{
  "crop_scale_min": 1,
  "targets": ["order", "family"],
  "num_classes": [18, 218],
  "mlp_ratio": 3,
  "patch_size": [4, 4],
  "cautious_weight_decay": true
}
Rows from block 9, named by matrix and row number. Rows with one number belong to one attention dimension. Each number is 128 + 32 x the weight over the matrix's rms, rounded and kept within 0 to 255. All counts start at 0. Numbers have three digits each.
# q: window attention query, key and value (stacked) (model.blocks.9.attn.qkv.weight, 1152x384, the q third), inputs 154-230
# k: window attention query, key and value (stacked) (model.blocks.9.attn.qkv.weight, 1152x384, the k third), inputs 154-230
q.181:145143153150180136113148148136130157092146161161085114154105118084121136084129138139137104118070137116144164110130141141166158135133152108114100162115147110118096102118121145119085134148121143144140134105082175084149122149140121138
q.182:111143109139182116108185170153125155098135140152124102139149089093143123082118168120181125148094158119153157104146123138157125145124127108069115144155134115122116107060105140128114135153149109138105143123075161085178124181160111136
q.183:128178156124205122111140111153151193112143154166097106153088116116121124111087097112139126145088132111146185107119166151158119131129177101143110116145145115127145057087155138092111093151084126184148159114092133103148116160109123122
q.184:133146168165183137105152108130138170098128164164091090123120152082148125102118104112161124138094115104133181118110147183163140120151159114131137152147164123153170074075151158120115119152093103197142131100094170075133126141165100139
q.185:093117079102098121111108139117095089157117105117155160138106184187098156130159145165086136107153125170148111138117135121086101085105110194199124128072059154118136142205145085139096118127109176103161090177157082136043120075060166136
q.186:098093142143107133176144140078130099119160143146112145062175101112162107107183129111132139106158141108124102122127087106139169167135096139066160142123149118112115183108097156108128182140143106124069116098103152062126130136158100129
q.187:137091119131096139151123096107148146129128116118177140110148141164130145149135113128117140135105138150084112142145111099138138131140119116114148102145134156124145132145121130120124137113129159123141140110157101155116170139158127107
q.188:107130098146125136125156124167130139133127145121151125125142028109129149097115163102150133155121107092169101133149108134129086125118170080081136088133145144167089127113084121106141112116133105109068132112104122140200156136149149120
q.189:121122162178163112134155173126141136103132144151124143116164083081135124075129124111140130147104158077160143087143117151167128178152136097044168123135162130123081140068106178142129105160135101163070162074087190095204125188172113127
q.190:134137170131180139129136107146157190068120160137097089130118128080140115113097079096145140138087139085115166107101141193183162142151174085096147130189168131138112045032159176102149098143114127194109208062096177117172138154188105138
q.191:122086062101066155144116135094119074156151095107171162122108152150130141122161174139104141107171120182133094134131122081083135110109075182158123112085083130121116194192121091143114166104144131045129083160150091161091137073099157136
q.192:125177127121107191128137099073126148104098131133136121143142170130120135125117140174056155137151090172107097155079150176111161113072148152176098185108108140148142116231139101106146141125110191136218073130105101135088159054087139082
q.193:124092168162130070106101152172158086148128125064132152100131131181153111129139110091181086079127161099144158130192174078135065109172098103083192111142138110099130205030114180154123155167149092111113157153139144131140130213184111191
q.194:110090157121169093120140146160120116161137139104101099112173098120141125110117105100154141122099197085149146121140152151120101146152151069101146073146131138124123127044150116133135137144143083141087163107120152092161114171166100158
q.195:115169118112128197148138085106122150106111156171133118170126136088113156131129143193064151174141086188120108136072080187155174143093145156193083190118106147154143073234133081083158122103099173123170069089109110115078152042064155071
q.196:126075154154122112126113121145126106131125118100154132110124098151125117110135135098147093102097165111147144093168167093138080105184106123098151100143140136106117159056131140162135144164160104130111139156141134127143085208140122189
q.197:132130120155093125143119147113167067151115099079128224088122139174106118141152148030210100072149166079129074138172151066128105137205093144077150103115160142155108193041108168201079131148132128091088169137159201127185169161165121132
q.198:101067163130142082093118148164131114153127124100127123123136132149161115119117110095167109108088180069153148120161164082134063131154120071077162062157142128110116161035135137158150148150154100131096172129161140131167120197177117174
q.199:129088187134135091073130118137106107126132135112141117105160138152167079114170118130130120082101159128125194129144173107109098127107110130114143090138126107077148137117141139090182170161141117143150127175134071115107104139137124146
q.200:115082174086153105121128119149104131116129138123137085113149096097175089117109135166129147114095155141133190125136174115128104133108133098125143106163139160113146115072166131095170135137141160136132109142128073093122108151133079153
q.201:123178112106144172151161083089114143084118147160147115154113143098114132124133141174069151144144083168122096129052090179131185131063134168178070206117115135160137087228134096097135127094096157132177082130104098119110157074087158070
q.202:121087187121164108120098135120094117130134145143139070097174094131176099130126112131115143096105169114143179157140185101130075145106124094122140115132132121097143124099136114115168142132147128134156109149117082098139082143143107126
q.203:137111122129099078096094133100152085155114096087138186110128132181137118145185156054170091068155164094132120148163174051158077089144081144095170099119140131091134192107103140171129138162138119111103127173128157142118134152138135139
q.204:136165084126095164149128100117146141106114125160126149151089164138097145143155143143088121136182083140120107149120097124114155109102112160146100180105142110119123116206092095124105144141121149109144098124139144162103144100097148086
q.205:142175114121136162129166114129093183120112161182124086142145127087148155117119151221059167156118090203133131127064092180120171119051156123195100143112121148136143069202127082067139125084124149139171103135099090140102138066078128081
q.206:118079163142141056116097149187138109135146109088127134121146118153151112116130116069160099074116171082154151105171153066135077116166112113059176068140146124093138180035103175173122135176148093126091175158131144145167112187155120194
q.207:111164126127111147141149118097210140126079109127096173129117180176105141138156100091090133119165140123109102160129106148127147123138146146123107143133152120140137142182127159147122088108094148146162172108134114158106160121131151079
q.208:132142171090152100122129143127097153127107141182131056135137129099175104107137121224095164170096132159135203111079108189136117103034164129161121161129097117089156091193137103085200166116122147145162082140113054131071101110108149104
q.209:105157098141103141134137149111175109155127100111117186148102158162091163139147153067148090136181099105117061114153096112109164132180119152118109120098128106165077165091093138187081132105127135122073144130142173161146163136128152097
q.210:142165087113090174171143114076123146104117146181156155153102169097092142150131158170085161146161093217091104144093100145117183139098129188175082190083117142143115085252135073104135156110119154101187081112099118116084143032045142102
q.211:120156101156115122153138136121157099144132112089127222109099148157079136155117136013199067103156144105101076139160151081125129143201102161093131087138142132173075174078110152197063135151144157105102161110130188118195174149159123123
q.212:135092156121145122097100104133104108138114146080135116112133131172156095099117139120140082093109181101134183134150197080149069113170112129137175107148131141097120159081125148152153152174159131127157130153154103103132116167152103163
q.213:133104130109115115103115119156163080125154125073132190108130153191103125152155128041186095078107175080118110145151153075137097105179104126077160092143158149132117186074122166200116123150155131102100163133166170136134152152159123157
q.214:137178094118106196148128123090131141100129139162141141157105141109116141136145151156076166155172074167110107148105105168128168120091142177159089154097086120143126113216142112112123125115109165116158080143102132128127169038075122104
q.215:143095165111137093109123118131083126118134129110152105094135088124176130129119129177118162130101136122144191133135165120121071134088101097148158138154134135092148128135135134079173168145154113119135121163135080105124113142125102143
q.216:141085161118149090106122144138071143111128106125145071090147076083164131100119124188137151123108160141145194114132167114131070132069112111128169119123128138096167112123151125091157163139165113117131105153133090106122098137148112157
q.217:152168081149122160144138135116135146116139118115137129160094142097126150110130152136107099148135040167130091121138070148114159117100130137165100155087098106118111126196090114113087085125118135124105086126111154184103124097080147101
q.218:132115192090181110108140110117084134081119158166145102109159101090157104134130124169112174122091160121114187166107168131146120131083139109119129123171143152081184097133170122083173130139139141131148121111130095062127124142126090158
q.219:152165093119127179136152109131143161106133137147108098145126164079119135144120128148085181160135091151106097153080076181134193159122173128146109172124133140146126093191144113094116114088084160132158093103115152143111145084098126066
q.220:109065153136131078106090134151124090161133123106147156105151123148136126138113117103177097099109181080135149127180159075123072121173108114081155097154143127105115162040117168161124130173156079116102138144138134136137100201148139180
q.221:128183109129108195147169109074111156119110128158141141152091148102090124125128154184084172151160087160130098134068113192119165134098135154175071197116117138182122079213138095096125136101104176118155115113107117101112158051089121069
q.222:091102175124153112114137129135097100132111139129135101109164106121138128129112121114166134098114182085130145143164189089136101136136135106113152099141155158127140142045184143138134147157132114125137152101151105069146112175147106148
q.223:145182109150126156126134137128163143133110125157087121144144154127114135161130101125121181149153104157111103150087095191139148162128153146131097159111147122129131084171113134114137134097067159157127139114096121138115160087113119090
q.224:096232156088165102047132138221168157100127127120060123123121097134141139090129107138170144055125171073135135140143134145143102138114155039075127149189166098132137092123088155097123109193054082163118207092137145147169155197185116088
q.225:169155148126185142092148163148136152123188138132098135114146107099110151125075093130182135171125146103124082123111142156115166193204171058105143154169153065134087095099124158111158121142121078135077168088087173141162152181129120123
q.226:167050136145081130193134125067119097132134120128173120105170146134151120156148150145098126175123097146115139145127127116096152099114108168108155130085125117119133151146130136147140148101171146148117087149149118151048083104131095165
q.227:084115117104100122138127073122126106100068126116147143114108153161165108120175151111071132049150137121129169160152165077140046086044059171133123104133129170126171164158142124131119158145115152113176089154162077130102115088111145152
q.228:160045102151096150206122113034111094165139100153203148121161153108125134155111141114102139209134110159169135136112119087098154110146076202141126132078104132101118141156168106168135139081220154097116051151128110119090098084073116151
q.229:115092088132086168197075102060101109121133140124177153156084170136097116124128170103078107122131090122149128113125109103131122119109088179166133094113082169175110133147145049143088119086139159109155090157138128149137122047111156130
q.230:086212129085180100060113135220155155095120126124069103123115094155134120110122126135157140028134160107126146120158142163145087123074164053129116136188119132123149120124116146080129137160079111136102191120120122108159151177178105115
q.231:148078080143092179189104113065085117140149152135210188156116157133087133136082136075110111163108103129135107094101115135122161109159131179135141095103109152138085129138163080132112106062172130107141127137138135127129139066105165115
q.232:130035106158099163195120127040080088138127146123211152159116169123088123153124146109109139174107103150142125117106095093120167108121092209156106088095095170131116148149147073171121138066177168124148053172150121127102123065073166155
q.233:127215144097172078091118141184167166119120116138063119122137101126136154098107124156144132079140159120129138113135156172131117135122131098115122160160150087113110115091119157119155145183075082152119166109075137113136124181116099129
q.234:132187156132164096064142132204167148117109131129064106100133089118146132112152127136127154074130161127132135151155130140148108151089126069116133170165137119100154122109102170087148164194096088145110165106103127131151129185170091105
q.235:152083146137131133161132152124136136117134123151131149107166126101134136122134135120141119187127136127134084099102139149116183121213123159080144162133136075112128133125119129148143160106145139136106125126121173132093131129126089128
q.236:145049106139080150191132121048099101136124131141201160156121163134121136158150149109075122164133106149127131128106102092124129121118113215145123107072117155118138140144165074164133130070155157108132059157149116142081101073088159158
q.237:201099132139125118150144175102137169139192105135148130117181114075128117120098092140180125232086102137134130072120100159096212134197155109118169146127131051121077102089138138159140110111158075156093123111117152148108098139116126123
q.238:185030120182111120164129137070106103151156100130160137127181140112146133152119134129129130238109113145117131131127081155096183135171128172117153135108126116117125140129171117157128123078194145117121102104132137125107120109101113168
q.239:158137184126179057118135162167162156126167129149099105096177088103157142101148111155176139147122157121141110120131179164090156135152158092080135178141159049085128124110130192140185157130116077152074153099095144116134129208140098126
q.240:142049115153094155192113137051116096144110104155189147117165154122126099142148135125091128206136097137136101126121119099115157121124094190131135123076127122100132151154140118157140130097188148106150050122157110132078094084095115172
q.241:180155154134167105118132150147148163138169121160086129110185111086112145110112092175189145165102151116146095106137157152088158156172178085102151160160136043084103124123120157123147127155132102136094147091075161104137134197110116123
q.242:137052128154093131154125151107158106139106124147169128130144153136132125145150099111126097170114117135127135136122115097124153104083110161130185151109132116121144160145142114146141145135164141127147102146162132134100094130141108145
q.243:122200138126181067040146167230163172104173129116062083092135075133168165115106075148183129102123154081112129127155143178131130130134187015085144134201152078130121114097090173113132101190069091154100222104116147140186156192199118086
q.244:163096147165115111140124171111143104131139089128137137109165138133162104141138115141142113181103118123117136115146120129127155114166131154121149144110131066115148134123127155154129149124178151141121141136121161141063127129146078123
q.245:125048104173080164215134091060125105152117131135199153119147173123134122139149165124077122183136109156125144154134126084118151092123080242132112117050103140126151164180164110145109167094179173126153038127136105140050115089099126157
q.246:100206150125191111040120161213159177096133122124057110124098104115132147113115085117160124087141143073123112119152129169144105163131175026109128123181157107144113118107079170094122094159076085142127199101131151143201175194184134080
q.247:143214156101176074060104167207130158123143137140043081112137070103154127105125108146194146105134165085148130123147167154116118165121168045120113148182154088120143077104107177101159132176092074171096214108099142117157143222146118124
q.248:152025074142088155198134112016112098137115107143209150161154169120102136151153147106107119184108096163127132116119116105130151106137113225135124126081090160133104126129168109162130142090173157122147072143147133140089128059089144157
q.249:069135082130090161153110094103115101112084155121156153157084156158110100123100170093069131079153106130136138138126099108169098103070120142155122082114128193160143139147122076118087117089117157108146097167180103139136129045133191107
q.250:123198129095163123054136136201135171117148136118103115136109095103107124112094105112185132108119162106114106115136133170130120170152171062115134139187139113159108102102084132103130102141109120126122207084105131126176155170163132105
q.251:072171080120098177145126108118118114119098151134150162131074119141115118146129145099099143088151129109128107138135147115165080107114120146123092079138131209158137119133130092109109096111105153088149120120159086114172160082133148117
q.252:155156125120160101068146153151134169137161124132109114121137087117118145111108091141190156146129151120122103135128150148088156178186170056081140181181148100135105115087135165123168121124121097137102183093084173107149147181137123078
q.253:133060111137083166226133099049091072131126140169208174130140192107112139163149147110082108172124117168137125138100097114123145110126065220151125098070093168137122166155150070155118128073188199094158045145134109122089116055075146149
q.254:073156105090113151138131086110117093115087168119138139162067148169140115123148146074072122052130095119119152158151109109159064090038101162143093094102127195156154140139136097098105139153136173105177111147162070129117146072094173135
q.255:137052120135069150225126103044091074145124131132193158149138175132132124158127142109080109163109095186150119130099101112126147099139080206150132096076118149120141140166154081144109142067163155103148071137169113149091083052082161153
q.256:145115141145103120102169131100133107155175115127136218097134095145130147146160149128177105121149112138188103142167127079121114105071067170127133151103140095141117180125107160135084168136138103082106136141107104097164157125123080077
q.257:126163150169125173107151147112076121145186116116076154136106079118067184122094149092146070077119079128180074081118122167159108152079143156135073092142093144205079120117103086133010092094158126117125166166071145078190175123109138092
q.258:138083101112084053157094105124218108122083165137156152109155141119212021095192102131121183146168144095110163179184095051102113095112078139093179182113195085074132137127117211128149196143075095151108099113184089122076062171144090128
q.259:159144170139132211111163174133050118148182099114093134129098107141024238150098157103155071109107131156164078113148154145146108168135149118176060118133073152213109116118134067124049086083201140074145139166102133099186224086128133120
q.260:121135127122175144146102138150126163089082148149149065164133164096152072092113099135114177141104149110097172123101119142150117137150178093135122079136147135126148108113167108098192113123089130179116148105131153149112087152163130167
q.261:141103119120102102130087113137114084170134071090161194106095182173150152173171135140173090138158129151126088208179159075107154122134060162135124172099096105113162193177122116205133176100174121071143088154102086131102121136076131117
q.262:122117138139108094125160096121156088140125122143155157112131120151170128149167150170139116134162118150101113167176115093106160104111060158119143197111134088092139151158101167103115197152142098093093107095140122119118132132119099106
q.263:133070106113135049147067070152173148116086135117162123111148173144187052098185126127117165162140170109075156167159137065128140095147098106094155156151152116075185148147146170171210166138113092142141107088168110157053110162139124170
k.181:112145145142088121125168128144140124132116131161144146143131114155128160099160159123080161129118115164157132116163124146160097101094119160138149087111120144150098134109119112149085127103139125151148139134145076164178152089145152106
k.182:111154100150055122164114123138147108156110139116172125186099074140176150101183164123048139126146082174124140114167101146126109097060125150136151139105104117160094128155123128167087130080126098168181127140151070164149142088109142036
k.183:117113155179076151119176136115148105152106133135132120135128103154140138114201177151076157129153110171140108104130049165136136118072120179130165110098101158167069151125125143132073130093147106131093135139155075151161152078147150089
k.184:123114130169074122128187137117143124147115127115132120130132089131155137090185189157039171141152105192153106121131055153145116134057103162106169139124088149144080163143149106093095130094131103125103112146151072181138118056130180095
k.185:121104163114207145110125130121131110140166125152117153117114151116075110165101113080234053092064183068139135122126190091158127138179144083109137092142143132101137118072150133146111122205157156132140137131109201084147138187141119197
k.186:134159114083136109093088105171121145127139107142155107147123137167119122112124134125100147106126144171115110136134163098133098091090115078157116119129086120108162095153095118149153099142128135119157132153123100146123090135114152112
k.187:115150092125157131127119140127108128088131143147148120145127135128104132127114109138153116137131138136112112168120143154129131149140101116142108129137132127131152116162118106106168146130092144126148119114125131120073121115109127151
k.188:106130100166093126169063100146134147125087145086187143168107112116196125094131106112075129112132061143112124147154101146096124125097127151164127141114148138189127116169135138140129137065107121160134132103145119191144126130127135040
k.189:104177102113084113130116105159149145127078126091168135171094109125157146088140141157027164135162080186126139150147109143122128114037123127191156152096103122152141124187095112155095131061105087143147132130164080180128118085107157035
k.190:116134110141067118145140103107106119157095139094140113106136088136163134106196176166018195153172094187124114133135051196122131144034116172128136161123090140185093150155131108095129139060106087122119121129177052191141141056126170049
k.191:149127123067228136132080110150123147082159127149107142135111167122111112137059078077245045082073171067140135151119209052120132118203134088140094125156177119086170099088138144158144116226127168114148122120089203076124105205116110193
k.192:059162093145117069105131121172165163106105176138146112122110038150211068094162162133071158178161135115103170155182079105129111109040158092083174178157184113124113108123131176110177160066076089163138147081195038174157067115177186119
k.193:165125157097139179130099174109068075164168059146114145140105205126030149146100143134156106072085136145179099077107161143117117110171114156164109062097040125094136154111127078161057079193150158106125105202087166090133174146062094135
k.194:178094156131126153164117147090120089146149066089120172126125178101083177158125125121166083116104106142163085093113146135107151151189128173121116095109090109133128154138121097176061092161153156094063129150090215126098187132106103113
k.195:074146103171106077116133096159180164110073203147133113132130037128210083082185144123095165206160140114088169175169078114147128115057154118087166195146196110153114105126131172070217180062077082149157151065179067171140075118185147111
k.196:162128158117148183151134141085088064145129085134114130140108172121071150149090097120140109078135120147158121091106161133118142097172108183160139107106082138128125133131133108142099121169147153095131124174097167092115165129092105121
k.197:178175118054189186149081088111068098124131112128145154155094218130007151141032139138165096049109102136153110125115202045139101105178115171194039073084044188102159131144115027179104114185149175100156074222102160063112138125048142185
k.198:181118154122120170172126166097093095153152039099114152106121197102034176161120104129167073079099119143183115102105169130097146138197109167161116072087068116119135157128122082171066101140159149094101122211042178104118187130081104110
k.199:110105154141078120122134171126095111201115089117122088109130119136139127141151141139099132129107154136173126073131161173112099116112140136116157131136110092129114167116138129125095110114117135110095138169121126133152143121094133087
k.200:142115150148048128116094148110128095219078074094125109121114148127148155154167126133107130157100113132155096092140147165124122119143138154132177117125096090139110170112151141149086133107110107106103161156095152141119148121119123119
k.201:089153099162109040108142095158168177112090185127125105117147070158223085095177131111095160210162124104069172180166072103159116116076141097096160196139185118136114111130129177084181174078085099159157126048174087176135085130180137104
k.202:139108144138078133121088152118135085196092085084120115120157157117147153138163131118101129147104127147172114087132142168112124099135169145113134134116088074124126172126123137132099125118118108131087149160117141127118130147127079111
k.203:145175114078165174119119114116076114101172137155144110177094152147048093097067130141134135055131169146172175120082170111109065096126137128176102062117103166075107112100140088143112113194112178127177130215107124055117139139065114163
k.204:079148098136118098098129112163123157063130175159146114141124086160179072110106116144140149143144133118099150176128098094152116113081139092129129154146174136099124074123147133084181161124077133172149120116170095115106081140147148125
k.205:097111132168078077122160118149197158145089159126139118091149063106242081112215116139081152212149138104095145144164054164130141133092146095069185190161209082149127136114145219075171171070092074155086148051192088186112102121188148090
k.206:176102159099137179131122162097083106149190058113113134123122221120042194168062107117174104051106143154159113092107189123120165140189128156157092062100070133128136146105129098179076076155180170082110123218074193101129189137068088162
k.207:166143100118166110108143119177145169087188166121136106152113088153118122066095136106151082109108120132121133178135095076156100146097134092123083090121127166084131090124089134134123087133162122145142114126115090140153110153127176170
k.208:092084134154048061095179170118170129159091163127104079082160040134217120083202122129083168189139158120136118127176085195135132140077139087051225156157179056149078156099161199075149124075087089132089179114180071170156123137180109087
k.209:166156116074192182121119097129118158068174179148147151164130150136051096124082136150164134091138110150108134157091147081143137157128094148155046120116137189115158077147124085139142131194159211101181098140110158106133115134117153159
k.210:069137118146109074103108083178156168110093188156152126131123044165215074099169120116063168188195143111058155176139080123140110110073127093088139195158203129109124114120134152078169197076076109156149140080189059164114064094175172100
k.211:139162094051177181141087093116083106065175157134157159169090177145037135152042136131161115048144095134144125145089172056147103117152087133206019090094096197117190079150128070186122115195149198105195092168111167091114131158097143149
k.212:120126137105091140137082128110117095173097087117139134134094146157090147133128114129136121097125139153176114091127183135094111100131133130147151107107073113136111176110144109137112104135124129109126147181114130141142134118115125089
k.213:173144126088165185118101127109096101105150088117152159184056173123030126146051131124155100041120098167165139092098190097134089108131116147168050070118040159118099100124106062184098070204168152127182100182074152100154152161088155169
k.214:072143112148088085108128110165166167120100199154149102137122075148208061094143148113108176172137141132112166172144093116120107123071124093116147181151173134117133119127117161074185184108070111157163112088189065155116071113170146108
k.215:134106145152065118138117166124131082205084083117128107120145131145147150134152100135122147138139134134162150079112119178099126088141119158109202134125098076129116176097167154124092135106099119122102146151128130136099139121122098119
k.216:109076165161065117147112166122130090188096103112100106108139147107161151141163118115120139161136111136141116077128120164128154116147157162135185137114097105143112168091141155104096122128095097132093154137127141146113155106136077103
k.217:092137116112172146114168101161154167082127194154119105108136088139161067114135120134106174118147150106066155184140114122140134143092140108110124156158194151120125071133169133068179134134113137130144116075186116102119127108143129142
k.218:121116137184051078146093137164140095194090096111147120093108113107183158114184116111108125183109134122149120091159130154127124104130154119101197124122098088147117179107148155139095135098134067130102160139135127162139117150139126103
k.219:095145088139130099106165111164175179108134197132135130117151067131172102118145150134114160158145110078099129158153099148160130151092131097114132179154194133161124114147111167095178140087111097164130143050168096158153109103178157106
k.220:176105144117135194162129159095085106144141052112119138166113187103038178166097097129164102071116106143181107070092185141105137138177096156167104087122070139101151165125104092163070080158147181099107118211090168102114176134076092143
k.221:067156115160124072107133109138150169120104187134147118133134080143198070099160126134108160207163130094099157161162078106123105122069144109117145196129183139128136111131151153081187170096084090176159138057169069146123078124176148119
k.222:141113163129084138177089150105124062194110070105130167117119174119119189159138132120138093117088126135179103099120149135133126135172132163117141104101072092153139167116128116184086111108150147104108158164074188144139154125082126105
k.223:138114110152141100101153145158141178100148173120141111095169071132140111104117167124127129157149117113092136160163087102135130161087150095091102145145157126107116096127106156109144122113138119133116117102148107150137100137124174140
k.224:103090153162106159198128109065173096108051145151179179164057176116102113144129141095094100143136162114159175080127142149161149056133087230114129136116121168147130144106199089117110146159108189130191094136165159122085122090136140159
k.225:141068111135130189167135106118152148115094141141191195176047161153046117155121173077126087129132140118138137109099094083184135096113063157143099135119090171179107127148163062117120114135160167103152108122170110176112122075093186171
k.226:130156107104107093094116123179106139166189138140117085107168103152138157117141149138155153119137135151143128146154146109078072155115145059128135107138142111101123140131108143168121159112125101102098139147087110136174100155123136117
k.227:095165157117096091082107125133140098122150148110072061071203087091190133091153087147150165130128131106136149134169133181105135152124184097080178140154200091081101116098113175116114145145099064143067126112098135084160118157203034071
k.228:142165093114142068050139127205101152153208110111076087116182099142132161105111114160138149122128115153105090156128149106104084176132151016130109105145117110099129111165045143124155105106146086111086148126103101143151121183118132128
k.229:150161104095140085107116158153112155127201104109080054093200091117167187133122093173141177104117088153099080160120109127072123217125179092115120119146141066106147090142080160124178090120126073132093131100087121134131115152133125091
k.230:093108162151115170198119110074142122124050138169157161155108158120138080163142130098119108143162153099159158091147126149165147079144107234126138134095139171150116138100205119085103147159118177141179132131169133103107122081144101132
k.231:151154106097176114071121163159126167112207125095089097109166121119121186131125117171153170150119111156106074158096110106104126185133148077132101086148097094134136104171065155128168094108162089112106125114108114165130120139111136108
k.232:147163074103158083085119145186124153137196121112073074101196108123135174129093103160129152103121109159097084179130116114064108195130184046140119134162127089136139102156050154147153112106155064125084140124113107146159146184116133091
k.233:096083144152110158186133116094140110128054114144178163141100140137117075142112158087113100148123152099150178092118133131177144074128082179123105140123126169138138129115166095113115142158131180138181119114189139111119127089126148160
k.234:110112152168084145193110122097143105121065135142176173150065132122138062123136150090125103136141149116156161108147153140149126076118080195110133121101161159131129155088203115121100138148104158121182121141149141121113134093147099135
k.235:145091112117153138121132113128122134127167120176143135135098122141106144135130150115134092124150136103141104127129138083138122144102124116127088122143121143111117124123123122153112137121147137099133147150108137148134081149090187170
k.236:163172114107140077073122140184108139125211126120075076085182102121160184119125111144129168109112098146100082158135102105098104189118138035131134112164137087111136105145061165125134112131135083114089151126079094140172124151140132101
k.237:148075074113173166126163102133107122130128115134182159151067143185077140169117185116118120139130139136116108149120157082148108101111116122168089092119087182141140138150127096144135138113140166098137120146126090138102096096071190169
k.238:159141113071133106091104131177088131138188123108122118146132108145103134121120153113141124101117114139106112137131137097121081140123149093143083106146116131110153116149078107166126121109145130104129143138092100145150097132096158126
k.239:132086125136119148167168094101133134154070126151192170158068138159071067133133180077107107155128168107160165127139145114171139058148056163120101139104106190128137146115188097120128139145133172118160136137150120122121123097103146191
k.240:140147104117133064071115134203109139153211110103092093101188078137145164129117116138146138137112127136099094144132120111083113200130157056142130109147132106100132128141070152150137122099145112127076140140071107129173108174117126107
k.241:133071123122140181155144105112136137111063127153206183161064130148077091159104186083106105154111159118131150118154150098170121082116072152140065142109099196176127139135168075125149144137147171126169111113160125132135075103095191185
k.242:144155110127116085118108131152100122131191109109120107118163102135124141106122118131146131134124117149146132122161141095082093135120152091139124109125140118081104147125107132146130139117119105126115118124086116105164098145122107107
k.243:114107148142119174196127119079132102127051127155194189161046161145104063154149138078113109130154152111148166108125116138182158075139082232138135152097116181164127165110193065126115156144123186147195133136173138121099131075117145160
k.244:134097122113112133112121133159097126171158128134148136122135114160127113113136153128119133122129123128149138126137140108117105126114140116134109099097098136118116130129132100124118156110143137106111131142111105129112091147084161127
k.245:159155116114126065059112131178120129171203131125056069094198089124164149114127090162158156117115122126125099133132125119058079194141175031101158115152143081094114119107064188145129129114128073125060157146086101125185134179137115105
k.246:105075135160125166193136112063132107130043118150173188149060148110100087152146165090081103148134135102152161089118139156163149079133096214146117149098115155154153147108198073141115144166109170129170118130171142115101152075124134153
k.247:098105139151093176183143102093123129100051136156178190141056159125115068137114143087116108153134156118134164113139135118176136059132061214133125147114146184156145169097186097105111147140103177117186121141164144128099139103152124153
k.248:164161123083153084051128141205120145158217133121118066123183099136144185106116115157150145103104112151104063149124136105091103174135153030120139109154126098119124099182049155143146105086130076115062136138067104147154135175125133101
k.249:131180143135127107102096185142131141111169129097050086078199129085169166117129074169142143112105071134122085133134094151086142198116171089113131140163147070117121120131081171125134104126137093114088162125094148140095161138165089075
k.250:116088121135126198182140137073139117115054135143167191152045161116075104153139131090098108154143121117162163101103111145179137070144093192131115142121121154161123120122162092116129099160127186140184103113181145137090126073115161152
k.251:145138138129117118127098164135159132105119121079072110105175107064165143123119080144159141118110097105136092112133115161105141172128156106099167133129149077131120115122096168147127125122135072155112121122098148136121151159168067074
k.252:131072132119141148177137141115147131108062113174198188165060160134067086137133188109106086139123150119141133100117142103178152078126077192144096127111117169177112148115172073149125122137149182121174120147148129147111096104093171176
k.253:160185098113148073072142144176117154140219136113075078085200083124170181124106103167139139084128104135109094159129119118071112183121167049116144102142128085115131112170049172123139111109149070138055135122097125151152121160125123080
k.254:117180145139101106095113139137131131120112113101055097085217121078204146104131069149141166138108076119103122126136090169103152168138170110111186132128184072099115136104108178131117143115113072125085116102113148117120169148181069080
k.255:145175112104154085057132155192122151139215122120069063082198101153138172115126111168135178098108127133099080155106107119088106197118193037112141096160143093113145103165067162124158106085132082132053129115094129150162125172114140114
k.256:178075189159154117091198137134115137100086076140131139077158133159157188159171149139136105143080167133106101172190152101172136146132088137145137142169098166108191100116129120126137149124181157093122110134117096120137160135131085168
k.257:172073176131146087048178113164109151150099073108136126103137138204141176166132148138142077121077206108133076178192127066168106161136111076160106117163093173105203125148086139143164121103199164086119144171102086171198119146108153134
k.258:081144128151122182198090108070145077103116195128108162152127174061132103130165099146110129118184033120125167124072118150094150103139095200153106159082166125130111116170127093123117179110077141166164090103116177081048097128138113102
k.259:191073202135150113063192134187106127177112053125130092081136104200127173148146172135108128136065213157131109175215153069177095124143145083131171100145070149091172132113107128106112128110188156055108148155139075147188153142132127159
k.260:106166088100118153155077144114131128110139192107114123152107116068114090117079095103135124123168039093138149088041110141092137114101126121131114133111142100145075138131096124132114096128081073152132125103138172118126086136126166083
k.261:098106234158139127131187139101077106122108075173159092066143114117136132140154172149131153145112190171110148130179142101186145108119109158115136164147075139081168154073143111088120170139140178106139101139154089063122173121134022212
k.262:143093175134144148135173148109126111117112115155151113095159144124134152142164176148094166141125134159111092172160113136163142117094081153124124155098131128115162111143140101113154187114145160134130104119145102078098168111137093145
k.263:072165107158118185196120125043141083108134186161129143141121141045146049058135101150112133151173066124145169081090114171123149142152088194118129149094153080124071135110185116100095163170090142151133083105133162044062119085165084121